python train.py --model="image classifier" --dataset="Sentinel-2 satellite tiles (TerraMesh)" --norm_position="pre" --bias="all" --drop_path=0.15 --layers=10 --width=160 --muon_scale="match_rms_adamw" --orthogonalizer="newton_schulz_5" --batch_size=256 --lr_schedule="cosine"
Rows from block 6, named by matrix and row number. Rows with one number belong to one neuron. Each number is 500 + 25 x the weight over its row's rms, rounded and kept within 0 to 999. All counts start at 0. Numbers have three digits each. After the name is the row's rms in percent of the matrix's.
# fc1: MLP up (model.blocks.6.mlp.fc1.weight, 960x160), inputs 80-159
# fc2: MLP down (model.blocks.6.mlp.fc2.weight, 160x960, transposed), outputs 80-159
fc1.241 093:530469487574524493515524517559503492539504479512498514467477490520507536531494491507463458497497473518489495529518521513460529508499515498464552476492514467511480447509547532506494536515534508492549476505517453499476513521523513472501519502
fc2.241 092:453463478486454472494496541496467543454475491486519550497522532524475531532461519514517482469505554500530526511510499529530518499469509533510507463484517473486504482471508466497502516515514533470527486503488549487469516508568499480515457490
fc1.242 134:502495491488508483489487501473512492464494482501533471481470557506475488508528512479495491541511474480567476481510531553502476492511472450480479467499516491500513506455492469502506498525533505507497466522512482459459523553470485538502497499
fc2.242 122:525532478518504490532454536506533503536459514510502486478480486483516486531507491552455478501487485506467517530494531500516530544521483490489505504493489553474491546496528510497521498512524528497483517532459490511539545515523514445472518500
fc1.243 116:500540483513532509530483462514521456490505500492459477449550494506490532537497497538462497482502500492489500520477502457515483459507488487536452477475534473530503536473495512533511529518505476463513496502493468487462511452507462502529503477
fc2.243 117:490533479511461469501507462485510496504560452519482501563510535495475505469467511445471515481496540490506472531497545501450477495521484506498513499490486525470463526501507458467516511492499502539485526482513522495502487496498553514511451515
fc1.244 112:503486511450509511477504485500496493543489462489501488528467545494537502508495450484510551461507473528519508517492510482506467497433525465524477572536500526465516493479538522497504492497498500515485482461521484529537475462502506485472502485
fc2.244 115:513497514506515508507459524498515509515514509520530531488487525496517494489489507525478469481498501441530471455510453522482496499538508518497516506499529485488474524516533504484509470557540458507501547542495496482481496492499454484488509540
fc1.245 079:516474512510482519511545494492493498509509471477535464494490513481491503519498502507529503506515492479535506524545505482518481495514455444513525464482487529482495467523485498495489503472515472477497519421497491471485489477502523490485506521
fc2.245 078:530546489532435486522523477510467490486513507500515529531519504529504476474503487480505513513448502458516463530527477563504471497479482553523484491511495495511498498517515496555529464513449516512505484472516506527553489524494512546509475504
fc1.246 094:467512489514478518507495451487485486515520483522470477524495523471527496457494478460453484526543510541498500539504531492487477484480515470491524509477500511483484497448498442469525463467516539470497493498453502484561482478526550492536517460
fc2.246 106:509494500459489493483510522450458539474478474508516467473572525502493502458472485453511524467494499479475497489529486495495496506531499510489508497514472542510484506489497523459446512523515524527519512510464488515517510507486474463487476493
fc1.247 103:450502508501465497520496493488475479509491488524532464512531527496490516510508496476497492483495527501455486479530476541507505485440530548505500491526451485535555515487544473473494551499527503516487490514458474517451533492474503511437511513
fc2.247 111:535486505499501483463535469486517509496554517542518506528525496494469501488505480518510518469519504471467466488483533498497542499506503513492460512510512515471500495535506475488496467484492505498509461490497448464513552487516506531488506504
fc1.248 082:473533526490529484485510503529503513519493479512481514462464495497538483501472526492480495477541575546472521515458481499515475480500488534519521512523498512494520488466436458529485532459478491515527504479482490510508520480445495508507543529
fc2.248 076:454463500489516532505528497486520516540505506469531524561494474524502487476510513515512502481520509557493528498500481495471509501478524511501503494498503569480539492497511471498516535524453496493472534506489491508507428495481490492512516493
fc1.249 058:511461526438511504490464480488540502494507533483498492529481505498526502497552471482513524499494541499496495476461488530487495504477524496446530539504492478492529496509472514535471467489498491454511481502517513486497559493502487527531535501
fc2.249 061:509508546564526500468491514522466503551512501470504495481501484506464529470520537544495535496543494476467514552484511489454487516521504543511485541480484477527544521481458486466493516507456478494497524445483540499517489451523494525508504522
fc1.250 069:461454514458537511466514521533502524510478478459442512497519504513507508528530500480478488532503514532471471513487494458528494534529501493493523502474512541525477496511512481506512532462500538505493456547494514515486521534485472537532486476
fc2.250 070:515536504478520495512502534483526508487465525549501513514464491476436526450523499531487514511483477529527454505527504490511501460515531474558511538530524511471532450475506502484488513494445508491485475505511495490496489547465497550479452495
fc1.251 086:486516478467475519492482525472521511465496474519515505498517519479490452474474499543487519518513499549552519529518526539473522517526519448514486481521556493471489542524485516513509532506456485526563498514542448480505489550493494483528477508
fc2.251 089:506518520478478473519505488546543514474488541506500489480507514485528516546491508482540501485461453474494512484552486506466538472484500513496557512440488496459508523492499512521533495499530498478487497506504523499509451514545485489462466477
fc1.252 126:468527502537485497478453508445536471482476512486532489477501531533524464481530502460497509497509494503504511486498503519510539459547510482500511507489447533498493484517494486498503448508508481496541522523501453545451451475514481536498507479
fc2.252 109:473511491485504525529460491529539497510472477496493554557520539490512529476504468495493470476494501517533473530489492492515473493485492515488472505518537455524488508522504500503527519509515534517470502477485521531488477477520522481491478515
fc1.253 107:459493449494528495496509482502482502476507479480468504513459481492492526517474544487492473458459512515476542524498497515524530508479461501506477529505492514496535500481508512533477494488472541514482492504475498478526467523470494540472530466
fc2.253 111:514510491523533502498497471498515504522507487563482510527471515515520502555478471501482468482529473470497475479462492510507523492537472519533493509440501463460498460467462471514473476478456501459507509487499473509520452489527475531553504515
fc1.254 109:486477459520481478494482528476503446459539489497499478544489467478559543491489511461501505514522505494467491517514487527441519497490483497467492483494523562511462454499525488504505507482516488539486527460493509461515515485448458509461460491
fc2.254 108:510496470537500495507543509529495499548499460486520523468462500514504499483524488458495504552519504453490484504479503475471474500560483466491519542508424510531505486514521492514453494499500500477511487474490489507517448508523519508507493475
fc1.255 108:471486528515528500509487526456495550474489527561519511467490459464505479524450540492498487464491517500529507520488513519548513493498513494514492458487472462480481534490489486516515507523491488490506451495519488519473561513503469526501514498
fc2.255 104:475485452489508482518516495498492509473520494529521537516491504494504508523482494491477494500508519500502525552428459514493515500486505465461506475496493451491483486517484499490520495515579463513484552490534481522524521473492485502544502539
fc1.257 098:500523497527500542488472520529483551529527507545470513502499499528523505497545508491506511465467528530486540507490499531486514524507522476495498471470480493504493479502483526493483517524500516485462534496511468497515509502542501507457511457
fc2.257 096:475466528518463459498525487531514518525516499465504500487494537475489511523511531480474487476523458468490549504501481498506488437472514505497516517528524488512508510464517505510516510455534470469501481513502558474495485497508491445456481489
fc1.259 096:498501517486487556456496506526480528557542500521513479496457476490474526500480501474508496530514505465496502499460499511495542494451483492499544536500511540499485457571491472505506520540540579474511505503481505488527499477434501478503511499
fc2.259 088:447539459480516488514544492490491523460478480463499480506511511495530511525477519464492478534497545512514492525465524476476530558444502531503518539496529491538551486478481460518470514485522520492495464508471461477475510505487496508508497501
fc1.260 100:498480527472503514506543518490536527482480486515515467492437513540482504496483513533490540507492494491495480547503545489550505500458491527469464469478467491495478518473517508478542522513542549529472493486485480484479495475505519483486480479
fc2.260 104:456518506512488507480536510467504468481456533557496547465498479469475517511502470486486513492509509464473486507516489507490508498475512519493523465516473470442511505556463522466468487466492506464508466506495503489522499524465473471493489516
fc1.261 088:492504523438535487497506483529521485528498530512534477490520497487535468435508503513493511491510536485509491571482486501481495481488463458542504495522475462484485490540482491506493535499513497486485505509482526490469467567471542504520524550
fc2.261 087:483454472511486541560441498503513519504511516515522491471510495509515500485468548442496493501493495486494525476434507518523531521556472533489461478483503560495510524537482514466508497532518458497487528494517478454537475495525492534510497477
fc1.262 112:487474474503469489546479505505531475497515489522503499504481557517520531527492492488498518522474514500508463519525491503531545495530445498563553497493512523487462514493463517468507521502523492475513505513513474523490550489512488556475490475
fc2.262 121:489464543495505504550529524493488479506569479477481523508489485526514525483467501525516522513508460499505479509515488507534536459471523487532593546495458466491510495502518508480544507477496545486491529540513504480510504506451466530515488486
fc1.263 102:521506522466543515496442481541542520492472507522468508491554550490466468509534524491481487492512498485441473498518515490474489540503508482486528485530491514475524495477544534516527518480498501509525548528475534512519526519477449504516525494
fc2.263 098:501462526508528490449458492499548487512470508497478476500498515506531503524528525503449516531520462506487549481515496487521459520496472483481490482486489536495494470493503483493480509475460505494488495504524458541521566490518507498487513502
fc1.264 123:491474518499474502513536432501484499500502508490496510507526482542487470541524487551460481471498476520517508480447473520467432520488479496503527495449520468519471499496463506517482508478500491473506486451470532474489458524494538509516526523
fc2.264 110:513507582519515527512471513462521531496503471527500503495523511478510514512526498488524538507523466574521470520486531456489506479481544546493524500474508525502535499483478491516513471502466531499468481502496463501521485476536482555512487503
fc1.265 096:481463491507480466538520492476500514494479553510526502513477491501529506486444535486498505518558511459489493506473495547497514495514483511514465524502508469480521518507508507497553504488529499506483503519455463495501510478478550538493538474
fc2.265 093:498502497515527502490499479515456555517491529487484507495502517510472525497523470490492498490513486470509497534497510544550476461489528522493509495509508502480493481480520482530490468480498478530515481488509456521501486493546440512489480521
fc1.266 101:467524520508494565512468497534515466495501471514561502489553492479531534503498463540511463478478528527513553472471451486530457462513522451482505487480482500516494508499519501539500469501486506495484529548506493513485511509511516512541498522
fc2.266 103:506492549465532519495497506513474516457536505495489537449501488510486511490489489459529490536503487529541546475494500509517488503504472496554520523476486546478523532461511475508528487485467498486481454509505529550492485517496504459480482494
fc1.267 101:509529488528493462526490508487486491513500508488499496489469463485494513530484509516485478512486538530485502504468491448525492526464500473508531482484493538507528466478463490499502523537435487513511545527526530488496526491453558513517527492
fc2.267 092:496543451524476472496492512489508493496486512521520527519500525528506478515537453491500497484506470477507486506480462459452470486526430532543514501498527574515501487497504468499533531521492524515512498519476488555503490475517497498493510484
fc1.268 095:505536517549505452532486475460527471499486504508476508462508550476480511484490503508501499501484546439552536509489539523529454505468510533468492495534516480504479519510523504486510486481523488527493509503481511484495542502528467502563503495
fc2.268 106:544482473498492531507508471564505483473509514476498515486492484485519483477517569470506498487523470512489491461504463537491563485501505510543502476480511500506536569522479469490463494492484462498475497499467466482492506526501476508494528476
fc1.269 115:496524462509510491476492471496499579508480506525480508494457495483544457514487505499448495466489544471504507503505527494497501515532487482465497524511484528548446518513479494533523487473498476516519511493469479495502556488509478565533480481
fc2.269 117:552539523510510461491497537518423503521454484551530468457519488487543526517516474512474510479471509498506502503517537528476470529499489493485544504473528526482487513520519480499520481443495547504512443498485509542525507536472477502525440478
fc1.270 049:531508483507484489503491517499445492475507505503452453486480493529524474477505465520495530479541534524535490465512489519496543514531536475501498540530511488517519460523503530446472499462508524523504495498506491480502517524503482514486521499
fc2.270 052:562527503511476496503488486520467504468483469525515501527512542518526487487487497494536534505460485527514521492529539495497468507519466479467520487491543500423498507483483462520492492497533506521481481502493564496521460501519496504519476483
fc1.271 088:492541500493520504490488468488471472457475544484533518494495508518534505496508509512472503477457472489503505491516513480474544490520485477490504424494480533518524476479498543491521522518502501479494549515521552485454506496563522483506538490
fc2.271 084:472513500475463484512473514532503504517544491476498557516472522467510460480513471512447495480526497493522499480493497490485524482468515474434516492509516530502471501494465542494486521483570483498486500501478497460506504512488485474496480511
fc1.272 122:507498542490469552522483492480486532512523476515544496478549546508498481452437506486523527499489521510487537479458468533476532512474504469470483485477481499477527515499518516505483497550564560489521490503476450490492450500497486505512504516
fc2.272 126:462524510537526521467480522511461495486527465500490489479495489496511500456476492485503451472486519457470519450489478476520479494495500492569469478477468547473493500511530484529472543479514502526508522465494510437478495537535507499505490489
fc1.273 064:496502508508488468470456492532576526495519481536520520505485517528476497490472498482538544485480487512513489504486499492474508526495491515543476530506515438493553491530498550479465485504487469522515495512482491511499525496512489459489512501
fc2.273 065:517521511502477501500522460510509499474500470530531513530488523463472471506453471503473502483514493469493488514528530460519465503524557492510498495509469548523502498507458502506473490466521484503467475512504500472509498539511493503473540478
fc1.274 082:464501514490506521484502504482497507542491478485538540478481482471476508467489487472502495492549485513514505477484502558484459472556508481459496474462480454527532500509490526551490489534489484479536503517504524513498458499520465484502500463
fc2.274 092:531517528521515518493480451493501486487524500463495519494542514482489486494492554529505468461502510515480499495531531485494499479459512489516539530496495514495508541480491477510476533474464509508501471468480508481526512478496558497523517510
fc1.275 053:495527490504486489535504464457517497506512503487514520521493478484505474522564515486557466473533506458494483520522480508437463504492473483508470486436487496501493507493500540505439467532527573487524476452485523504508489524529498495525444508
fc2.275 058:499516484499486489496526476472491514502519522494479509458516496501544427491549497506517532492519518501531490492525479466471468550469508519495494534502510514531553477528498504556532534479505481486470501505540550465552516454509520487489495548
fc1.276 065:442523521509519486518479492462475497507535549496512478482508519541477487508483499483482532478482508511542485497553502532476497507477552505457470456562485442496529508503439459479508471533494525495496533503421528490469517509536491515479523490
fc2.276 068:512487522522514511483475533544502518522534495482476496445483545493522504491455513463519490500480461506515479512468500488468497494501502451545490525491508529543524514499534478490491489518502489509491493501585508481477509475466498507477464510
fc1.277 024:472492462436501481488522452498486508493499472513490484489466496536488513475478487472517486531462520507497497494520495506464519498475459537479555489513497504482488520468498541556477503518505493437485465515472545508480476498534482478520503464
fc2.277 021:484471490467512470541498515492502490513493442530535513498498503546522476488456508503500500502473503498504507537514543460464477478508499514526507531557513493478505471470475505512446514511504503495494527475546499512516503497486462526494462469
fc1.278 121:521471460477467474458519498478530544475464463533503531499505471478514524501457501486511496549455530472518485496522492481495509486439488513469500506510481500448484500504482488490486488495508511553446510515457460508478568445480504494513494497
fc2.278 105:537478518525500523541496511490516474503508502525478530540513490505485469539502499492472496498520502544518502530496461466514500505545488485511549482523488517489485498507508511526510510447510482492489477548452501493494505483479477522444533476
fc1.279 094:503509517451512509482519487506482565471515496508496503496451540483492461523475462500468526492461497504498481480497520554528484537543562529468496450486459471525539500502517486514526499525503522495465538481560530510490577500464513489522449508
fc2.279 093:473569513483462505513470500518500474480489519474497520504464472534477534502523493482550519500529504506546503505502528499492512512522523503525478515459509478499544472462542539463471512526475514521558468479510515475518520510509492524468530468
fc1.280 080:485500520528507499546510522489502470475497494508504504508493471545509482496498503496512435501484470500515458526495523465501500527537510521458525523480551487486460508492534475512528535459533485493524484453504500509504477502490526511484516493
fc2.280 082:552528468504514493495489494497465483489480494526502488489509540495535502525450516496527486493522504499533451455503467530534508498506499520481505517477491494497532523511497509484516508478475498490489493517471502508520478500492438476513497499
fc1.281 098:492476511509529508520495540542526510491526475462484530529459551561486519511476509495479540468470509527481488517500522527477507513491436522518536496495480468556471480492495490488529501497522543525525470487508484494498508490509565520534511495
fc2.281 091:494492445470526532484490461494468522526478521492502529510534528474438543491449509526504503553523533489500516460521503471499517527502522493490514497495494502509470481520529470501492489527506481470492505487472477505514500464476464513533522497
fc1.282 115:515463479486509495524498494466491504530476475543508523514486496548483482479493420478488482475490486538492486490457459490533498520511475503510489482532539507488521496506578494505507505471487529508511476513560544518469557489524472502491480469
fc2.282 114:487473511515498486519485494478521536502495516467531460493544472509558559480532524520531469558519504487456469538507544476488497486507517510515523508500513539555499507496492517493471514550530488482502523499482520532482468468503457539506506481
fc1.283 089:464538531504503526511495474496528473505501508539501523463545481465488498532476462515487498497472518459502514506509492512542519521501486501524505471494503479446500506494495534469505525518498461484544527504471552500480515503464514492506483491
fc2.283 090:522495490529513500531509503502508483509529523558494482502446514517508505486504502512520518518503518495484518467473478483436510518504505530471528496499517537516511496481494486476454488489490446547504498497496458516471460439520491525502451480
fc1.284 143:514472507566491532484496492487514503514497522509523468512473501479498489490508496527512515483477487509475501551527535475490502544515513529484583479523559545516520503538503503498519466519535521525510537491498502531531521498499555555547484489
fc2.284 131:512521512500497502500501540535499549482488478526426489507458488500460485529476501484438487511459488464483472519557512513470544528480520526513478473480515476517536476465517437504526485490540512500513457460492500470491478527531516494478504503
fc1.285 091:492502504428493511472517490496504512531561520503511487496507502457532526474467499488471482529497482483497507532482530512449479503514499467445502455505528472525519498499538542516498478476489503494492546460516514496503509490475481532470510500
fc2.285 092:511516519428538450505488490493483521517523513484515525502500506524540523489511510531516505542475468483460546486529500522524516522498492554548557496472484524482443501535496468478496474517497533505515464524471513486501492479503491483504494503
fc1.286 095:492495532516543487463505504453531469527456502546506465485517519509530486446507504521532493476554530515500476490485485507500539471488488467509538484541489535521513530522552489499538515486486501524496546508493531491500507477512453518475522488
fc2.286 093:505542482481484498500510508515501479538493513463447467490546490515482495526472466493512528570503510511515450515493492545468502457514468516501523488514508501543514504520523494473503491473444523477514555512502495494477505431525425495519496508
fc1.287 090:498569447516497496475497479530510517541514535543488458496499499551511527522512474548537540511495514553504518476496538523489527477503473481474531498460516528491492530531503509538486531535520500478501472471513488509525477505506493516481454479
fc2.287 096:545525514571501512484501480491487530504453525492507503519502501418511460478526507512507495522497509494500509492529482489488504494490526488524491516490503487481505504496491485517522524500465511555484514548496467509547465510509531479484436524
fc1.288 064:476533463491507473482470510532535494505505522463541479529465563481459494521518493486509527447491522500511515493515492508514502518448521473508538519480477535528492522465478449455514510522489485516496498485460521491477525473512535555502503513
fc2.288 057:480488478508529477458504532460542510485514517498516501499542458481443493516484556517483491524521497493544519505501505458551488475500505515497514509527477500461508518513486469512517491522527514509475527510566509520480507431458502526520523510
fc1.289 066:526461504479476491527500457529471514501457488508463541519547535507498478436485473524487527504494561527528523488504507504499470509463494485547494495497451509551468480476491510458508482510519488519501476470525475475497540446497494493493512448
fc2.289 079:491479548500524439515478485498518541480468539507525513508493480507504538493468530478494532492496487495467486461501546527480504477472473480506504506526489506482463527552489530494487496508489509503507496511484494480557488476461545500532500532
fc1.290 121:447518462492417498475519483506507526539523480481525486476553487538506501510521505512521442522486536491508512426501508493488563525478493544531523487497505515493511538503464496499484509536533478474502490508496504504469492513496538488467521503
fc2.290 122:512557477505484543508497524501504523499520497523530530512471509495494477505523481517487470483484507544472505492519491529484475475494510458471508501478527477454489508522501494528486525532487540505539534473501493492453562518503513509487526530
fc1.291 110:490478515536459457505506498485513506457518497491471476477509492512518490498508462486492513512496495478470447526470511499497518537530451502540510466475499502504491548474527513506536527537493471491498522515460500437526464582475514481493502480
fc2.291 108:537508503461455523504479541424495481483464500493496496518443506477521481514444488502531468524491433511514515503535498547525504492474463522503545484542524476503482520455473492475502501476464454499517500493483477464518503502535488465511512491
fc1.292 114:476469489508479478495516489522498514480476458501572505493487517530493497524454459516501511505496492518523470477457496514493508502551491475506483466528505497446531494513505476536499530513489498472477508508498440480510490537500516500489491504
fc2.292 118:535518465511500484499482473506459494505501527499459510512505487474488476525508526493491490489537491495466506511543471488476474472489476529498506505470498513471497524500521470530534514481523512529503475528496540502505510533508477512501545485
fc1.293 088:465505508523461453495473542516480518500448480506517483480491497484514467496519462463502484475501535515502470494482500486490475462506492515494529541506483451479518427483511522571459550478477487498473498514497518499528488516488503527542513524
fc2.293 089:444527487479482446488497479508456536507484529475477476524544554535498530512477530497512501510519514476527475464470482524502505533491518496524487496528459475487468510495462486492557525504481517506472527447488574500517501528533520491528507519
fc1.294 092:509502478500506492554500509483495491530525500505494520520518489499487488502480503497492508509486492501493523510489544518504511558553519560503531485513528561501483561530512511521465498560466490442469512495499497516525530502473518481449528461
fc2.294 103:488503488497515538502475480526525495523542480468491523507514491457482534515506511521508502506453488477505557502486477472500556512552482508514484525511526475486517519547515508524508527467518523470470484511515517502520526542496501536492465474
fc1.295 110:454506480505544488477542505484453483502512522447490537476471461463523497479492495487531542523527471524493452520523474485515495470453515471530505468461528474472496480525498498491503508479544493505510533513499510498484551482465486466477502495
fc2.295 122:515548465498518477490486477535500534452524444536538460459533516494519517523529524507492485478481512465479538498496496473502534542480447481462530506498528497523408493511480528515508501497456467497470503483513493486510504495530471551507496483
fc1.296 078:470527518493464547486479510473482517509523498451469536497494510470483485458522492491520559494523549505493507477515547488535496536478513500491525474432477496502587493474524512477539477454512493545579523496518489469518489437494495496489500495
fc2.296 080:514487491492514465506473483445498520496491491480479512493448537525499470510502488510527468513507483493496529479508502498531486486503510522500492531480462508485536499512519446504485501495523472525497477541476505515488463518520522480455555478
fc1.297 102:516508490519514499501543500492489489455488496477480522473516497503496479481545507479514457464475513512522528502504441456493529518509518469481469498500511492522505480494502495487452504490515447442481510464529492589495511496500490517501475485
fc2.297 106:498522501481528549492522498498499514494523487495493520519472521504489557517439508531450494460504482482522500546518512492512513505489495480510513501504484461498485522524478486522552513507540465503470516514520503459505486453500519486525482460
fc1.298 085:507448469469455482489482459511493484501483503543485460509476526510469475457527508524495491459520501489479516506475530513479545480482491461501493521544497514492482505493460506529475497548534477487546489469553531522509489518501549509534545493
fc2.298 081:504498510484510536525525501518504523504492514523475440483514504537480510500495483504492514477499474444536518505462492548524510471496477498512479508468505525510517532484501483470485492477487503488454545501495497529493495487518486459512516537
fc1.299 115:487514477494516456473482451539550487519495471524465502510473484479489473504538479503517476506548530481445509515515506508508469501498524517513502504506499524530526490448492504505532499567512500463485498520488491499473499483483484439566497501
fc2.299 109:547502512471474505487519499506497477496504483475493496479553552512501538485508548484515510451448502508499497535517490500568449521492511549551524543496495524541512461484502486536476492543509535516504477478487548508512529484502544511501460500
fc1.300 065:494511517476473492524537488542529518517518521557515511515451475541524473456512516539503504501522505510485513500534522538491507511538511496501546510529503511467517506489541479503508527456473472523486484483503462499522524497484492522453431539
fc2.300 070:454512468475500502531461520486509510517517485467489546492457480473479497525481535491518507503493500491496463533465473554468517492512491500495500476469491498506529487504476518526497560533484491519462463526467538493479498544520510484477491527
fc1.301 136:469504463533495483518477469493506515452487483496488476478437541535504482528537519508478511490520577507472489491461500497479535508467454496456505531512527466460480538477497506517489522521496485464479518460535474526458499490538525535504466539
fc2.301 137:554502492487497533486508489501470475496477518482508524531525473522512505514465478528471479534484476495477502488482464512513541499545483472499530538487506534462468487505483517478515522533482569522488486495509466474507479486522491488503479510
fc1.302 134:494474459503514492505489496448500520482492496475486481465480531441468460517511476515441518530535478537562470530495505501455501466508490531430465444521492492476484515505481517493519501505509507461534517500495516505524509503475504496523479474
fc2.302 126:563471565486521528524486493486449491515500527512498508490559486495530536523511450463506486486526499508460522470500491548504529516490485492484493510507461483491497493510486539494488527466502530505498449487454494544453506552493508490488515532
fc1.303 060:485530507487541488477503525474481518482492536486484488517542467495474469478510499453529489484501532497521488470532493533494501488524488480523514494564520488509539541437483484488485513475501510486472494529466462503471454473523537470451517555
fc2.303 066:509486510489524520509479484580515509499498545437519478532487483475543537478468529478522484474548545527473462487527502468493513488494498488494533488498542496485482475527529516520486502491507493437508495469493469488529501501539502493509486511
fc1.304 091:480536461523486560494503459507476486484530530533531501487515521536482516494512504503517501532522500480490460507466484502486488492512457502575486487467508475507500510517455484494461507516537492493549493524506522487535526456476528493493521506
fc2.304 095:500526500479458456514465471555476525532473442475526512489497481493491529467480483463512460482527465518487512508496471508481511525497529472469498502525501491485476496491456486475469518485526501515489474529466501513507460555482510519547480444
fc1.305 063:500474564479522514469497523459520480494453531515517519529501512522545491466482509537522527456516520504486489525496534518500522464482506502497481493497498483457462528495472465497487494514491472453493484495489505523483485464480547492465525515
fc2.305 064:501506498555494465483505530494508520534523562523503466471490481544513532527467498465504521477530525510468513476497499515507495458542497502467498469479484514525515521479451507530521475428492483510512458524496471446525495492509547513480498477
fc1.306 077:504497507526499486460484476485508531496490465519509513437512477536448481482496476514544491530503521459522477499528511490506502486536516502508500479536551522500493458521514497453502560476513492496513531474480451543526482488494478514539490539
fc2.306 074:503478543575504532475525517511488515479497482509505491520476535547533512525477496529479502515486491491527487472507478487499490502538513511493458509489523494513502528508451538478501537443501516466487497491514489469496517491563490507492493523
fc1.307 090:504488474528499501517524473468514497500517471465480527491515522531497542505514482489516494540524480497540446461498548522481479507487459501500512519500513491521483523468465505503528493531498457492500480462488499498506483523493466508515540458
fc2.307 093:497504504477514498496520507515501466503507508520455504544470520500481496468450517512498514464473524480518478485485493527478512518449506500516450505524474537534497501510552507495460568470501541498538488477538538552490491516514486479526488487
fc1.308 114:486483515461501500525494479484495515500520495524505475483514498494457514496519500478532521483460513487517500486541535502525478482456537518507494515498438438499521501505522539468487493514527509509493476511515504558413523515489551459461511523
fc2.308 110:504474474484520510559522492469504499505514506430518512460534483466515508532547455449518501504499501487547493511479477505476506469520504530463471489522505523483494527500496496483490471490480472489518479532473473451536517508489440529475467487
fc1.309 091:504471480466498483534570529501473531473487498511492521505483496482488495505487479489488515533496497507466513522523519550504479538519521532490548512537464443500495512516498504462498500514532476488500516454468484483496516509468492469480443509
fc2.309 101:476487501485512545470503469543503504485512540507506497518483509501487459527511526531526502462530494504463506494479505513484531455486502511516481542499520491486500499494529515495507460513526506548479479497537538461477491490486488500505487515
fc1.310 110:485514537480523495525501521532503518507511458527508533486541485469435468516524494515497476496496519508527511509462492488493455428467490485528489476506459496506478477491478531539503510540499520480521467477505482505489541489497499545528513502
fc2.310 108:461503495528494506496468494512507497557527513498502466497470517506528468497475547498486517485493448528531475481493504483489514556492519505488536529514458472498430501496507472517531524534476506519538499498521515496468522490469474450503502509
fc1.311 088:505511501497483536439504487445527505506499501526455515474508496528541450513486475507491459539527479525485532501524533537520491497462463513520513469504493514536501483496516468525528514516464454449481501447486458490528461540491484525462525467
fc2.311 093:503524516447495477481509515505541473542548493498467515514483491555542480510528484495475521501527480485475489469514510517508513475504467448487537519498462468533493474498496488459555509463496491450518498514522536480500521513513442509481463499
fc1.312 127:480475519552493469509520517502514501488496487503515532523506489486500472549484440465498503484422476521493494493498515490526480511506494452499557560529519485477475524526514478486502517489476477503447502501461506521486499495462494499442447487
fc2.312 115:526512491487510478438479493572478512515513488473474497491525493490523497460525494525462466512485501550469495498531521472493527497487479463485500502520477529503511482536446527503441492534506505451500475490535492524449503538490503520489468523
fc1.313 131:479516504493511490507495474508508473484510491515483491491477478544497510529484497550490467556490566529546511535500526522556451481491457478487518503489465508475486499500458505503549530470476532467506505484488484468507504507466483522484489489
fc2.313 118:466524482491511475483526459506534470553439510510532514492529493520469509523528474486488481472518520522490470471478532488469518510508463517528532430492521476481442488510482481513516490521509533502506527492501475509538473505497517481565504493
fc1.314 069:503462497482485486509524498534499518511462491518492527513512532508515519453479474513483506548485516511510488491506528524486482503461580472485500478463462557481483514503493493480502514492504542463491511475488519499526521508459560517541545476
fc2.314 073:483536502529442449506429507495512495486466479500500455495543497515500503455500447499462501530467492489435505529480489487525494480497505479514520546500495461520514511482474487518492479475462519508469532508440459473511477477495504489514530462
fc1.315 131:481496519500509496525492461496505500468510498514497486511506484505541512469480543436503525549497522470502522471477451491462477479466471528475459531529511459481519494494469514497493516506495520464492482503544486533471514462494507483488517531
fc2.315 130:526472500500465519454512520525511530536473459509473497488488512521535521498497513556521506534521498473518525551496492507523532480514487451535525485493496491478531513496507512502530541518510491506494516462485515485507529500496487490498542563
fc1.316 138:504517477522519463532499497492546521523495433521496530512484504549553523499536498523484472496490498462512515503489491524526511517510598504524497477521453511546503504503514530511531474545495507530516513490483499528519516532487492551506506523
fc2.316 134:543486508525457509480509541495515477511492477479531522538514502470453497466517461525506481478495467522462484505521552510506469470490504494484474515572484532483494501483518520493551461479514493493512469442540471550485465501498492484493498513
fc1.317 112:491494473452504475501500508474564502505504511480524511482487518503500484521497517528500481516502489468509453508515482483492544471518496517454496481468498499524533473466486489540498532523532534449466537515459466478455470516475490524554490495
fc2.317 117:541454506522498468497498516471485495521506494474494511494484471489515488491506512536513442485502456532441473506547502503466508496449457521521507491482506451519477484485486513489513495519523516535498491498508529484523518516469477561516494482
fc1.318 131:492520519481480491493512550512522538525524449533469537470480475507536536515481520502484499504526461511482504492482508524473457512496478507474448508492543503480539475530510511483502494475460481520493465478471492490499449454487495488495504498
fc2.318 124:488463515523474479505523473487506520513534497507531496478472522491475483510444500515522496536495520542543495490457488506501503505468467529490514474473532519507484513556527460536525496469488542473487487477512502469522496499472467529527493531
fc1.319 158:446480464505493473503481519555470485552482515483508478502499580508528510544470476502499498464479489536502469538502512501520493545501522524536524499506502500467514512485518516494523464507521514476521534512490490490489489439453497573502522492
fc2.319 157:487506481488500521506518468518506497441519471515462479516460488511494510499488499544470473482536534446520521489474485513558510483503462494528499486484523492513493505550464488533494496504513486484517472503461526470492480514514471490493543543
fc1.320 097:496538485525509530509469509517497527485527496492490524528442496503524554494514461452482514514499541497528489479522513552510513499489500469486464482490500471493501498530464515510534546509523474488505542518483510456434500544484519466507465484
fc2.320 082:523525480491544556486517485487492498521449530521486494467489543515473510489520482490531484523512506451525521525482520526536513503484504487508491538482485509495481518449516535446516500476472516565467517479527474494524474502474485506490509523
fc1.321 087:473494496509495493476504507502519479510502549461484499511509509525540498446532481496479489470482489480500519491495500500498493555485508469547446525492481489489501477524521458497560496487511451505505487553465496489470497462526521544508529509
fc2.321 092:466459497529496519526496491529485468532489515537536493507455498537499515484492482468502517526523524527484515498498490513498556483543522524531508450480505514453481471498496499506541459514515472495516502514518528546497466473498453525505488511
fc1.322 131:475477502537480500504490494511507530482486515523519561471485495438503475486498510494434527510491437517512530523496504505519522506545487530521475477540523505483537493473517490476514459514518531518514511465492555519530505487490498508474524529
fc2.322 126:506528466536483509510505489497502529485509526486535496509486504509490543522559547500493469502498516476529475470516477533499491440494453559483544519533498523536528474491478518481509483480505514496512533500479536500477486523502500490498458476